config.yaml
model: "model that answers yes/no questions on an image's attributes"
encoder_conv_stem: false
fusion_encoder_head_dim: 32
fusion_encoder_fused_qkv: false
residual_init: "scaled_by_depth"
momentum: 0.95
Rows from block 8 of the image encoder of a small model that answers yes/no questions on an image's attributes, named by matrix and row number. Rows with one number belong to one neuron. Each number is 128 + 24 x the weight over its row's rms, rounded and kept within 0 to 255. All counts start at 0. Numbers have three digits each. After the name is the row's rms in percent of the matrix's.
After each neuron's rows are labels from the 100 images, of 14976, where the neuron reaches its largest size: "responds to" is what is common among them; "colour at peak" is the nearest of a few named colours to the mean colour under the peak. Only what is clearly more common there than usual is listed. The data: photos with spoken descriptions (Open Images, Localized Narratives). In brackets: how many of the 100, against the usual share in percent.
# gate: MLP gate (encoder.blocks.8.mlp.gate.weight, 416x160), inputs 0-159
# fc1: MLP up (encoder.blocks.8.mlp.fc1.weight, 416x160), inputs 0-159
# fc2: MLP down (encoder.blocks.8.mlp.fc2.weight, 160x416, transposed), outputs 0-159

gate.6 128:147103101104130120141148108167085111118167121107086104109169114134137137139144186132128134146146151128115149105132116155187164086146140137085160119148163130172126127155131121147151092146129135143143113104107097111138092128097108131113100083190111147136143137169117110152137126109124129113141122167113106148169142125101138129137122150167123077135133134128141137128096130079135074136157099115093108128131111075131160136087162130115130111134139105152104088139101157123118142090175124
fc1.6 116:096145111134131113120122111110174116136145122138161165199077102129109089138142141122135115134082138100167132141141085151080129127098142088161087140151140136106110111097126110118169128108154152120152097166085160151065135126117106128135174151133125118111114143139149182120117144130130115090114156114121131106136108127090131141124153139081109138102109142129147116156158128160140133126093105135118187144182096161098144127159102118124109132124145128134131166107123118138129169145118091
fc2.6 111:082147101138134120116131163178096132130119134135135141124130160113165145149090075101142132137144112124152138117106171130089114114166142119123100077138119123140130090112100135119110167096150119083093105151124086121155087156094154121117158088177110122104156150172124112135116120124116139111126148123171150151094169154169128154122158152114104156172136086114127143123137106092122129159120119120114149163065126130158133124159150114099106117142100140121128149120152083121175148139124130
responds to: text has "sky" (82 vs 24.5); text has "buildings" (31 vs 11.1); text has "water" (26 vs 8)
colour at peak: grey (63 vs 35.1); pink (25 vs 9.1)

gate.158 091:168130148098119127114113108157165150107145113147125165132103129129096090131126137111153123145127121111157143072130088086149134140132128161162122131122136099112144168110150145154126166123138095107140119155140131153182116133109059136128116140109143099115095144124153124108121116148127150105131143115144176109160173127147088124150095123180144109124103078119140171128128102120076132075098117180114130123108107102095136151114158122096129134099124159119188173113110107102131131115109147
fc1.158 101:149143141166141130145069101113130150130153091115122106123114145132131111118101089103129118148119159148110111121102094167137171154152175126128128142114126106131115127106151157109159110112150096120134109139126096107146114133113157062131118114151096111080114151176116174123105161161135121178161104130094110099132145109103188110173080127167145165123094100116168119125125157143126127139131137136158145136107118126116123138108152122104148079139140147118144164168106125084094128106159127
fc2.158 097:162133137113121107083070135104163162143113115111158163124122090175144083146118131146143136162129141144114134142106129109166113146113145120119139108113120143142136157122124132144100100093163142144148091124132075135142147116143171139131149129110107117097081209122092145136146116154117157080161121143139129149134136162155166097096094114141075119126118140158131107136153117102140116116119107123134094084142165122108098163138111124143146092152120097144172120145150130145149115084098104
responds to: text has "sky" (66 vs 24.5)
colour at peak: grey (84 vs 35.1)

gate.59 119:173138126120116123110097119144137139116131130097135147147133142158109161126168146111161125165171121152123109131090089123143117131124163099147092087130105148151129106148120135115121113152098092107118106121141117120097138123103111157094115133137134146179126140127111094054063185115173139113144138085131145140130095125152132086144162112125108127109141110170087150140099102112118131129110121146146113160184132126153121152078164158117125138118081151130100175108148116161152120124107111
fc1.59 121:107089113084150098093147117118084087159141128128124128152085183132158143109161163167162132114120146110123129154152079098123099129156138104124172130161154123132151121111128080130111128093110113091111126104114100083175127119131164151094154121110135125109121133091088102147159099104089138124132156117149144154132157111170165120104130144087135085142134143146115097122176139115128136126158138141145100172155118120171122156125105110145146129112143109093158135125108130160097118105143122
fc2.59 117:127114108158088118144156086082122127187126161086146080134133146130157141124152138112152132121142153121130119149123108129153109123118139146092089115134108120091107147097117081139137100093119094163118064107143097105145152108141158135140147133170136140166149150081142092120135134115100119111129142118150143141133148100124170133108149161107110158114132062156102095153126166163116111113125136131116108098154141099151142151102134157175124127115113131129176161109104137110176126165121148
responds to: text has "wall" (42 vs 20.1); text has "sitting" (35 vs 15.1)
colour at peak: brown (89 vs 31.8)

gate.199 098:081155164125133114094151112098174118117163159128121184107148097159131174080132138130123088071121103150086157116142135105132118144133136076134119136122140120114091139165161132119135132133097109120092079104181138112108146127149120151095157116109122111136109129119115159170142149160138113120117117123092163148123124135117108117170081151138091112133131115153104117148099133150166123161125149130108121151145148149122144143128148153148116083130145163119141141154083133098174086131094141
fc1.199 105:159112120098076153134141150113135125151159126138084149088157142091131100147130125112093174138158136122133107139095142148086166125147114139120123102135142147115101127089131147152094144117107137105113104162130148081126105141141103152139083119112140152112155153081100115212140112119160162063110109133130113110137117148128124092137109136123133138129089113142138152095140126131213098124143162137120122134109100132161137108087132154157132108146127141159137134124152131140181148107134115
fc2.199 095:145110125093145107108113158077149164112150148103146172144139130169118107111140131115088168112146159073143141142079115155102095134134126157104127146144151132134132118108180134165143203151135133096105159149115127122122094131134113144125102151121114123098107143114107116145114172133120114081120149167169146135139108104102092167109150117139110161132110152134094136105118122131188127099127149123163083126083116126128164102085152110109111122147154118141104132119118137125147137070120127
responds to: text has "wall" (61 vs 20.1); text has "standing" (49 vs 23.4); text has "table" (34 vs 12.9)
colour at peak: black (91 vs 13.8)

gate.200 128:087112171146124096087087151162140147131131139105128128111156137126141161143159135116142128126099096101135130092138115108136098184123133098129131149154094091123138068132146183190138090148140097157143109099150143177098145085142128119114113124175139132136105138105108094159119145106115132116130181141130138126131148160070145152140120109115158098110120155164110130105126137071141115115131082148153146098106142137133118110143133131152162087138138134086105122115109120133130147108163141
fc1.200 118:160114130124149081105109163160152137132129133133144129128115114135155115128138101094142113118121104101115136127088158142131160130138117126108091125154144117145127069126097146113114147131125099130122177140108100098086145105166160131090130091154138122158120147109100102158135139153161143104069143131149112121152104180116154172110147080096165113131123156181134119120111110098107137105169120170146104097098141138092088113104104155145144083168127156137118142101094143138146135154169137
fc2.200 126:113156107127162103088147141118080125078137119122144137141114155139114127110109117112095089167117130182180117110077117121102114133178117129170135145161134153098113160108120122111116145142130130125117131109130141138160116139095128128167138123112145087141090095128147145167120128155134153184136134118141168144171177117073157150123132132137128141157152140138108092130093106150134140142137126125073101076114141146118111137089125163117087103102086161136124130151120145163104089150116130
responds to: text has "black" (28 vs 9.7); text has "dark" (25 vs 2.1)
colour at peak: black (97 vs 13.8)

gate.154 043:115174142139145173131150159120174169147099120120149136120169119143185114143116136120141088054112135162146124170115118138181133122108159099122111142116124093129124104111120110080103145101129124126138105119111115094072144129167111104109167172125135124121118111147141132129155118125121110146099094159149156145087111087109156152106104104179141096123111120123109151136149093088112098118128145106096123097119143130113147137146167137138152109165149105128112124107093150101109123086129153
fc1.154 049:096158123142104136093160164146149140145159118132119178097170115153182139145129083106101089077121161129131091130109134123139101103154191129109139128140149084155135103152110115117127148145125105128183150151138104105116160149147109145123128158110113129163130128126141136148125122100094109190108115147152113162107119129134125104119099126141125103132059095113102151136114129105118091118144157090152122112137159117135199114094131143157104128103172124136110110118102114115118125140143107
fc2.154 050:113121145143145155135150132112145144116118149099085092070129100180110127129146082148111144116137149136130109167161135108089112068128127102143140123170117131114139102160151091135138179130153164123139118180175092114117135164128127115139182111089115095156114137152110142135123130123090121104127125145148143131129083073123096103139112075129151134127124085157103141131124131137092103142172153156149125120146159119139179095121124138132127140149153136143116094105097138141143100117166102
responds to: text has "man" (31 vs 12.1); text has "smiling" (25 vs 3.8)
colour at peak: brown (62 vs 31.8)

gate.115 049:115170142114134121094124121120151128113085127124146145130115129183126093096061152124127148101140118125128143134101113145106127132143149155153124116110113103128136148128139170108096167100141115129125203107138138178121154128144129135095123116097124114131111185122136074117136089134093137132167165152117123057154156134099138114153107130159180149159100125130134158123158155122110136135148138122142129093126155106138108130109058117115107135154127167138126137116144080142080107142107117
fc1.115 066:087153136123146118129124136146152142129123087091139157144112115164152093123103106147172129153131126169139119120064139121107142078162146133113118150142152111139122123110120095143129127144139112135117171122115133140101146089112112144131113165108116126062152146117138163132108101086053154147164133158113126079094114081143139122144109117119140141137153135153145088124165124152165151103086156110137158141198107151137111124107112127096146125138130110148119147104155139148077145110111122
fc2.115 075:119156133127102185146152122122134124145146076112120078101108115132100110122146120097115114141147115131133107108161086118164122131161142114141100104110155106202142147111111147168155173110147138113133156131110095143115075140113111138176098140145093131137103126103176134138149101088127147123148128178103086111137082132181141111139121139135123131117118105153103088137126142171136109114138176122139140141120161124127112102171151094134123188115112129152130093096155127118119128099119148
responds to: text has "wall" (59 vs 20.1); text has "people" (56 vs 22.3); text has "table" (45 vs 12.9); text has "sitting" (45 vs 15.1)
colour at peak: brown (64 vs 31.8)

gate.240 125:083164127121124112131155146102147152138138147114100135127183141104144129087141146134147138132159082180119107104121093135178133138140109118119170141134149108127111139121125155154141115132128128105135084118175092134109118096119102135138138149136122079118126106153173145116108128100128181118140120167105137117108154106122121103073116155176132132127122169108093032157125148121175157134165109112119124128094147110117101109108110142122147105168127143115143122120136166110122087126138153
fc1.240 125:141121094137199138136093134127094132115117163142149140104152120178130160171098115177133171143124142099113131134085138132090122167120130124142079077134133102138128113145117098056151147141141159173081173146115111151144113110130081139109088141135134136103080166106104130136117119123117119148136124085122094128150103132121159155145115176132110155131162101122113192112129132129114136113115098170134135173105115160135125101114144133120109122118095127142119132126126121102133136109130141
fc2.240 153:111140105153120125131141095143066159161152091112128086126150133159110162131114134152099104138115090125120118125185114132139133138152132135087123148126138138107100119133118149117074091142139184160136143139151143139149089068115166150119127114129108148096134142084133162116105155152113132173098132135106090166129110150144105139127116170106110126116150165159132142119138138109136143107142134098128126146136100161131144079174146111140115109085120156141088115094143111150085096158122181
responds to: text has "black" (26 vs 9.7)
colour at peak: pink (45 vs 9.1)

gate.281 093:113156093179128133117122097130153112091115137144122174110135101096105124132139146172146179150143156129130069127148104147150118146153150125140156095177133121110156121135092086126170153124122137139107129130112170129178164102124140132112118147104126106097120093129116061111114111164187133133121057101108153103139126110150129140093178133135140136136156107138138121124124162095099148128114115123134146128126140159131093083095098117079131154132120125096141146145150111124160134144128135
fc1.281 091:132103164136113121128103152117140097117096097129119182122127164161108104132168134085110113110102125102114108146078112150127176127158161131162131069095153121118128179136199102120091130145164154148175118116165151133127125164131107118116124119170154163118117152118135138086130096140163123114112162114161169147124097128140102101139123113123113095128111085135076142121106108139095130124090144129104131102136150127116168101149127142129132134112162163128146117116141132130140121110075105
fc2.281 087:137144151120153119148108144129122088145139109138121116119142148119122093143143141144089096134147122102138093101120113117109144170198115122113088137159158130104165108116127114143119118093156104172135157113144172085115139119116115144116106139160083111106124114068155109124134111140133114163106112108120162129157137123134137109070112114123111121176115150187133143150143169103143130144149164109153109158155101150125070123105133184082125121132121122134127139160089065137120157138131153
responds to: text has "black" (33 vs 9.7); text has "white" (32 vs 11.4); text has "text" (25 vs 6.6)
colour at peak: grey (66 vs 35.1)

gate.147 099:122129118117144115085157129125104136150130131167141109105116127107117093123078088132136154107113130154113133167092139115136123163121093151159133064112114120093147116091122144091152139095113146122153098127156149129117190102128125141104119146109095100111147140159141137135143125177126114129121117157111118169130181107125119156151129132128161085115158125116119134084120154120137149127092156116132185141120123128151150127178144147151096099111116092079141116131142162126167166118166063
fc1.147 108:118137123134133127139154143141127138133117135089099137163166121097135131094093149125129102122187150099117107151098119117169130146159115122157146111101113122097139134122146101191146135142133101087099122144097071127123089130139139089153141126111164117136160122134156145111142182160115124115107144077142136107140140154155154152144124114132104142096121109113088168142106135129123122152123095113084142112099181143150064152127124128134100154193144120132133148138128130123084159082090109
fc2.147 095:096121086137100113140134159130145102116112129142133126176141133084150106143116091144175154135141133102159091111129089129170157102136116120120141096143087108113147154127105132149154161164140148138091111163104124136123131150143142097137063097084110110108166132160190114106104142161095116133129138081135141118136154130140140160145123133106115103157119154113110139126099095172103142118111140162124115084117145132125129163158090185123112139104198132115117123167118099130143113127124119
responds to: text has "grass" (26 vs 9.8)
colour at peak: pink (45 vs 9.1)

gate.367 116:165134139106105113106174088139117177139078100180092116128138110127122096095147140053180103122120104138107165114089154161107134134139132111148126127103102116137174129114125151127117141103126169111145086095136135141129132150170106124177130175169126118098132157121108106137128119155103095107101149153099085141145136101112130171141147105134116143135143118105107160130148152081131130143160119115138149160131127142103073125163160127146172132124095122100104127135136123121133152125138116
fc1.367 125:125134158135116151140110154098139075107193169096169092112124129161098145113094139159121171105143132147092134138177139125125089130110103103139129137100136106114130129120150117105165112156093096127162121142110084129137105124158143175080117081126087145113157133106145159106123137119165145132165096137153128145113115148098125127109109093183125129120094115090136117162145114147139106117147162153096107135163137130128169112112137121134080119144121130104190148139117118159125130103104141
fc2.367 134:118118124087130182114124117150137107106123150149155126123119127115076149138135140105124129134160129127148150147127150135090120106115107119093112101096139149142098141146140102116149163118138164115137146147154157160107110106110153135119104134134152129136133147122132088147146149119100110141132138165088124147134113130107087158098143097106127187096151086095101144109176152145114174116111089094134187126116141178104148156148133125074096154127072091182136164102141137125131087128158112
responds to: text has "holding" (36 vs 16.5); text has "person" (36 vs 16.8); text has "guitar" (33 vs 2.2); text has "playing" (30 vs 3.1)
colour at peak: black (55 vs 13.8)

gate.177 085:108130147125077161147111119116134113142156165126118146118088141119146099122137125141135104090143142118062147143127191133114148125132155093100121134117111128140140137145110114132137139142113158128185076112132088167112176147093087086138124170124124089095104115133148089196159092142103144146093134104138103159139140145119126121107109098106158121099147152117157165155087136131132135165124136106149134127129142115121122136163103150103122108137126096157125082164091132140157110141134158
fc1.177 088:119143067132097177101149120142137116151151147130113108133133143092143089107098117143154100149135124098109119120140151134112122146131175110124110148138135141191157140101091090135123146116145156135113092114119122179127128139095132111139102161122092158084143115124120085174190097147069120152132126122153089130138134131119142103104115071128137134129123129107114133170121136103143139161134107131175147108162141164123138154153110157131130072133149123128139088147079128103142106168121118
fc2.177 100:118126097188141123120162090116141115128130185139095122150168097137099144137115130141133127101122122127113091106173125134126116121133162120139124170101123147113137154142127121123122118103181103136176139116104159120116088140114110166138143120109133116148121087100136133102168107098126139107156054114134138112129068166131123144167127160137104124114102121143167144169181124106139133129135140136142175133089131079082100140157163132143126150126113104128084117114122153169088108106140129
responds to: text has "grass" (28 vs 9.8)
colour at peak: brown (82 vs 31.8)

gate.198 121:110106145123113117098155149147158112113124142118154128102103142103139092155189116083150149094113142140139119131108077141115137125121122153116150189140102140115125129098136125151137156101151148168099132115131132145155158142174065129132117139113142095163115157096116116117113094165158179149161121132148113098110117105152088135098136148099124145141124144141080128151106118100128138146108086143140150142126106121117112098149088081132110082159136146114161101138144129166141112113198143
fc1.198 105:085106121079131146107109102111145127140108123097126120106131167161144154121161129068134122109120148144104096114139109128121144095154151124123120132163093133109125159158112159165141143105166127125135132129126141107129069146160162113140100138119143143093094145108134169116142141106186142125114113164110187118156138102177104110108101080139117116085126132103116131187131138110104127148148137132096138136123146173109208135137135143094130116111126145138121151130153141065137144115125139
fc2.198 117:160134121096112083124094149114137120140169144114142135131138171114163144132136142096150098091137165116124125116105110118105163097165155126147127168105113083146106145145132116158146152123135141168181146109103092132098147099117112087156123111139099138133099112130125169164124126114159130125122189148099140102168154146121155139105108089105134146088158147145135129159105136085123127112125132109108093157118130133135160101139122160061139146097110135190109104160111135124097106090140125
responds to: text has "trees" (60 vs 27.2); text has "road" (36 vs 8.1)
colour at peak: pink (44 vs 9.1)

gate.376 056:123109132118105097116179124168150114140108166133135132120054112140125118129179154128131150133173091114140125133076123121140167121140114135080134129168105166137145144146114150114115140151165131101091139127161100082147170154117142127147133121116160119092098163058130081169122162141158084130092142141136125137116127080112139109146142124101119106165108092118122169123149121176105114145120141109135118112132178149143119121149116100123105122148139132097124134149114133081096130125134121
fc1.376 058:097115194093087096137123133147118088158155161129134178102130103143120115148108107108125115116134132165137128174125132158135081142136109180116120171146117120099146152140144142122127164088135131133082154135122154200123145109127085110100115134125155162109137088135142106140126115143124101113131169119151147113118131172128142132118136115170129133132116130101156162132107091132114111139108149135100135119111107125142106074133099116099166102056141141105139089111160110109165099140135140
fc2.376 057:105143128109149091135111155152133102112100126144140103102123140140144094097087147130139140133118131131121101096126119139139093112146096101107120118156125156132106101120129099089156055143144166121112149104111156127149147139135140090120181170117137167160146137118158140125117140178103132200104105158124090117097120133149112148150173138118142101151168140186103118145138119123106106120131140142133101167116107146153119135171134113121131115136101062144106163153150098077121136122115161
responds to: text has "wall" (59 vs 20.1); text has "holding" (40 vs 16.5); text has "table" (32 vs 12.9)
colour at peak: pink (47 vs 9.1)

gate.250 124:110109099159102131158125119082124144115090087150138150132091125148119123121083125136151168152136153187123131158139141147150143150128157111122151126130131138167095111089107122079148149127089149134094143122145117146105156111135105158141087152096107159120130109082099163118139139107084124123117104137115121138145165148115126134089112119142170133165156158097141124131126117118191112054144098128104123088100135169166131118156118127148121106137080144123164159097132137128118160115115137
fc1.250 113:110136116142123174117111100100123144114130084143136145158088111080176144105172134107168112144109134184111134119148118160128120149102154146157102158158149126119113134120099129111146149134168137107156145143134126143116127130115123129086101153125097121137153127127092122127120101148125140130125118120102145149138061133189139107154151127140101142127075171109114116125134101128122120077120117134184128090147101150150147148100135111115110086125111140145147158084116136191121161154068127
fc2.250 118:150164129108118122149139088131135110123125105129143145135131153129119148114096111141137129116089126160136099083134128129115103116071181120154115132101102136169149142146141149153100122118131131105103117127146132158132067080125147149111150167147120102119149179139113126090189123089166125146129102130156138110129153123093106109113144073161173172145113075159098143138108113132097083155108126159137138102157155159135155160130125099133148170124159129092126141105113160108123097113135114
responds to: text has "sky" (53 vs 24.5)
colour at peak: white (63 vs 6.1)

gate.56 122:141098109135138117195123094145068141125114106130067118076161129128114175108137131137158157135111109135127109152106149114138144152150141138159148108170132109189128129138103140118132128112109151130139150118156133103162128115101154109155143169119142156134142112186102113129135119080144141148166127104120105072167112113096132151102092116139118097148149124125103088125114145153142125133115112130103139134120108098104163130091138122183139165133131103123108133108102143188085112150147139
fc1.56 128:095111135119145124076090144120140085102126100154107147138115103132141105134126104128126137127135142118103152096128161123155115105106098149102111129132083116120163116142146099161122135125152124138147108146089158170116127147179130107123150108112147112112127137136157113098154141169145137098115146120150152073131154084144097149149113137107102173134169159076138135153152132140103188139135117119109187141158119132184094152146105128087131124102113135139132157156160095082113137097084142
fc2.56 129:119189127166154126131128148167126150108130111129110133124099111115165152137105088138135142111143121087156117145111170155167110157137158087122117073129174129140141126111147136093160138164119127116104147102124097112133095107150140134111138135100101145097123168097102111113113073101176166108125165129136154130093135126110056145130078138074113156122106153119129122127103145098151142134102103130120168121128158134152121098151133135128103132145156115114134117103159152169169132157137104
responds to: text has "sky" (70 vs 24.5); text has "clouds" (30 vs 4.2); text has "buildings" (30 vs 11.1); text has "water" (27 vs 8)
colour at peak: grey (64 vs 35.1)

gate.393 110:133105153133107149127099152134135120102106104161102152105149127146135139158169168156137147119134097122139130115102135097138096102119124122051151144146106130142121116127125095098158097170145145117131153086111105153177113127149161088125098148141095161107100114131093133145125141142156155141123131106152096084188131121126126180097099084099119133153122138147098128123087127118156177131118143135133144119141107140144126098131098164143131126100109116156113175115107181150150147139157075
fc1.393 108:107151095089150112128145111093114140160112109138120137153121138120148139085086135109153149094156171117154143156138065113116108128162119159137107126115143128086127163146140142143100165116101137109119081176169165120104141140142068152143122138124164124141126156116148131125140097118106130101130105158118099127099121127108099168169146136149129115160158165097166158112124121165102132160112100115110135147099092145134096172151128111092136130175110106099111110149155103139147098102158120
fc2.393 102:108143125143131115128102100162134137139116103080106103142122147152122169124146149134144134133102120129186091133125095095126090104125119132125128140177112085087122113114104079128174104134116142105157118166155141114107131163137129119108119143131102191116102141118132116128142135110178187104130125147154134120166077112107114114139123120159162119165153145126122119136100129151128141118193139148126141121139132140136134107127076110103170120084122090104117161103121171194136131103156114
responds to: text has "sky" (50 vs 24.5)
colour at peak: pink (45 vs 9.1); white (34 vs 6.1)

gate.346 071:065158164133129122151131143184128109151147170194164128125116132166148158094130130108083102116116095122094128118159131138183147127126133140104137134120159126120117126154103155123110148140108140117111132145128082106133127141092124117089112120129113140107123119136128104128083134136169129168163099165116110130121136180141143126093108124124153142138078139079153124113134122163159173094086097145135089156130144141124117130104152186129112144089124134112129143140140114092090103127147170
fc1.346 077:179126130163149134124121124134127127117146116161111128118155139113165148169100129121058161159138116138125120100159118127103150146098088149120092136151145100133096154161143140152125099126107126133116135114127074127108096123086136146141130172111115125165104184089172141105119109139112130145108150132100123127101124115099123141163121122093140061166127113158202151119086103149108173128111111157112142146096135128102136104151111175134140105106104130128115171152136156117113139143120110
fc2.346 068:178128136127153169140104140154135153188130114136112071095152124132176125144146117087081147112112121154150098125157121113134133151117111152104143100145151147131115137110179114142111136105110146157094099130124082101119137133066088159165177129121093126081139107114146155133124059139133116113126117143145115112125173094139107132136142096126123112157082162111138137141118128131115144148105084148154124137153099153147143097147095146165105116129145146157125135162135137110116100102123160
responds to: text has "trees" (59 vs 27.2); text has "grass" (50 vs 9.8); text has "ground" (31 vs 7.6); text has "plants" (28 vs 9.7)
colour at peak: grey (73 vs 35.1)

gate.302 076:088112105107153106141090083152138116148142108057136191109122116120062134145144107111176116104129136114121119139110131121129105176124113125141160131142144110123158167165132149147147161167164140103082083113140110107130144129099148123104130131168163155150122140094125126108113120092138162136118107143106143120155126106120128161115137111085134140139110143127113100119165158129113118166101131102134144163107180105157086100094115146158119137105123131159115114173135147142127131176150109
fc1.302 077:170108108152139119147144167137134141170120167181140129134135098157179148125147147106126119134111155121109135089141148082101114108140174157065127127113082154128103136132124131110122108105132093176086165121113164153142132147169137117097120089107124110151119137114096172145123129181138137100143157132113141113100106110132106076155113138141135134119158097122117142116130127124158089075179106128112132089120121140117179156152122131111117138132122100097121143131139110144140092112136176
fc2.302 078:118135125129148121133123083155155142125127132118140117143113147195150162157122131143182110104144104124171106120163132119124125131162111151140148129130119133139109117140112112147111101160138136123147179162100147124123151141082103092186166128138158145121146149125087113128165083133111150176140132138145169106091160114088124112150104136120106135152086113109125134089104135150129105164105070094150084128069129114110094171132105111083113091120145152105112141146123113134116134100136127
responds to: text has "wall" (43 vs 20.1)
colour at peak: pink (40 vs 9.1)

gate.225 098:141163160143164167075147131142139148097145162138142128105129106177090158105116159133119116150145112121108105143132105146116117118129113126161135102130147128113145149092107144085106114117122141108106106137157106125089165161165113109128155086113121095118138163159173152107083164130140120166195130114142148145133172146097110121128140153169079120128103121126125117128174138121137084082127118116110122115157138124131149134142104087121112130118095133069164112148087105098150105152123111
fc1.225 086:139116102157165107167156092149153148119082074147109129179092132145130139103104109072185128133154120150109130141093156114117121112130199149135088084106100145151110160121134124093124123133128093119128116163109134146160141148147142146119142110142130120121134155167119125098110141105123117122156105166105120125093173153169111137150132105164126138134121079102096163112153174124123127115115135128183162125124132091130126100100091113119159138137126121132120149156136157098123133104153093
fc2.225 101:045149110116149162138102112082107156098125155122149161162099080132135118143115141112156086121186154076161140135161123135138148118165134167148099119134120084149146098092119108123145143108092089109148108112181130100112146112145136164129144155102148135097102119118145139112151159139144148096149161142125131087141144146128152124100140176124158141139129099100093137106143097113118100138106146115145119182137098139139116146147167138117128140128092122104147121130128110133092114120157112
responds to: text has "grass" (49 vs 9.8); text has "ground" (26 vs 7.6)
colour at peak: grey (78 vs 35.1)

gate.89 089:125146127118112127099139141111147129102098124100114122112133117145142104080140148155126139104138099112149148113092146110089159152095116132086154147115112136087143149135148114073118101117102146118136122078158124138132159099142148161168135145123092132131142090151112148101119112106134128177087101135129107140146114137163190130149169177167102102124117155149123140105102130097128155144133122147152106160081117178148126153115105113120143180140109098110120146131129116122127142213160108
fc1.89 096:130096168168087124114152143114140076141142174134124102119087103171119114135113110109109099120142127172105106146126140100128125135160119098078159086130144142139116153154145086097134151141164136149084131083085088158099136094119142098115144124167179139133110099163140131113100131156145104137136153131131107165140127135093130091159178102123120159119131122154087129138138093140144113106099159124101159108136153101147176113137113163142123126133142135112159130152127151099099115145124166
fc2.89 094:072144158152121101100144132169106123150183110130139114145103157132126083148076080138110111119125109140132134136101132146124147114139137109107140084120147131181108159132122146135085115125164145162112134171082132144135145149130144099076134116109151113078126110114132102121092098163102093162123111187117139134147102137130154135113151092115139130140116159134143098151085142143126131108146103149123126098137139096136168153134084153157139116139135131162094117105200108133143140118138104
responds to: text has "black" (25 vs 9.7)
colour at peak: white (54 vs 6.1)

gate.271 058:160152116162183139135128113118113138110067108117139121113121117125125125118140073125163135101154119098138126101125115094133096138160120134138145109136115092120133087120163102111144087111071101140126121137136136095096103119109119117107164137151126162159142120143139127125157126148127107134123110137147071146176155152163140146135117106106144068166138158119161139112159094133095154148105187163150125095095142096150135137128110106107119086100134163129138118163128117099114145140181168
fc1.271 065:146088128144113103109087134145092117136170083115141131113064111115171108116083111144166146112151137121143194135123149130157122131133138104164144107147094153105085134097137137137119099130140173133128106136135136183108084102149180124130122138094130172082115126132134181164124140117158115140112124143118105129125159139123157143095123134157100150087143122095097141113168188121155128138125128117105150132172129137181122133132119108117164093137147097107120149134128128088130136132131120
fc2.271 064:131112172130101128137120166116116143179110132121144102089131144136142150123143106146137131135098105181177128122104144084131087142147111119140107170121124105153095100083114094117128165069130126129123137137117162141152101076104106126115143142152124135146133133147127109153140104085111206136117107082116149125130156145104142122111112123090136135098138119163135118153103148150156151129180113144117173114091127125137122131129138099121123103081101080193122171146163142122126118132134135
responds to: text has "man" (31 vs 12.1); text has "smiling" (25 vs 3.8); text has "woman" (25 vs 8.9)
colour at peak: pink (42 vs 9.1)

gate.383 090:105099119109124155121120160131108129126145110150108165138151121133160108103135147151131124142126145143125138087114084146135124149174157191108125131110129099126111149075127118142096149153106080127138171160154097124090128109116128123122091161153137114081131129146098136099116118124054134132109097123167132149177122154111157139106133135123128141156137124164154131151143142119122142106092144104121147108130139142143131081160141097120094131085135191125164123175069144149146104115170135
fc1.383 089:145135086105107127113166112144150141171096150150112128145093123081147123141142206095138141122111093127127120144156096104146178113121120122152129144105138130106112095146115088099116075103152100132111131107107138124120144099097136116140152136150111161148121124155149119131157151086171119103137112167147127115081083133178101166132123123147140108108092158122099113170135140115137131122128095118153134143138119095133146169091142121186113123087098130147118123125100098176134161155134139
fc2.383 092:171168112116172162074121121147113135144161106129083136116145150122145124132148147159108118138123159132157138102141117132095129132160149117154147137111176136140103116127105055095112114116183090134162133110116129136119165111119130090121153164147147138124081144157092139131129080101104104162089077120176153130131109121141107114172119103145154170094117147144157128105126154155130088104118139101101129152107146116125126140129150109127161126148100147113117142095100131133129154083128094
responds to: text has "sky" (77 vs 24.5); text has "trees" (68 vs 27.2); text has "grass" (40 vs 9.8); text has "plants" (27 vs 9.7)
colour at peak: brown (64 vs 31.8)

gate.139 056:122137119119136133159150126144102138129090101132150125140167147107134153089142142130116165085089137108143147165130130110152121135130165177069147115105113130105095096146164148153134122117128147127127104167157181089121161143185128122122122162105123101169092129093113116122151124134152149164131131111164141162103155116097138143161117130131156110136100079108081061155127148111140152093127089132110128116136104157122125166125129115116110120111116105112186082110110109135111123098146118
fc1.139 057:134137155118150125097126117143132115112144148115137120149128120148131136109080146117113100140127130155116102083153131115134113138071091106187131145165129124160104104156121118106108140146091097098094153078093108136127101125089121095125183077132106141131147096135160148117122167127103116126139117147154109114164088115132145113114116129182089112137105191128119159134137142139150099139138142166108131153121111111164125156158140107099109099124183129141115124152174096153159100158164149
fc2.139 052:147134177116163140184095126132143158129124139116092082124105112099163125131143136151106126104130110078138130185087151127127131087102138112133157146119109110161105124099120109127076129106059135141132123102114136120130123146130121153156127121127144137115156117138127101146163101154126125142111158161079117103108125119097090114139116158159089133132098130114130109186150162090138130142157127185119136156155182148121153142125162138097099174109113094147140107159129110128145111113095116
responds to: text has "holding" (39 vs 16.5)
colour at peak: brown (63 vs 31.8)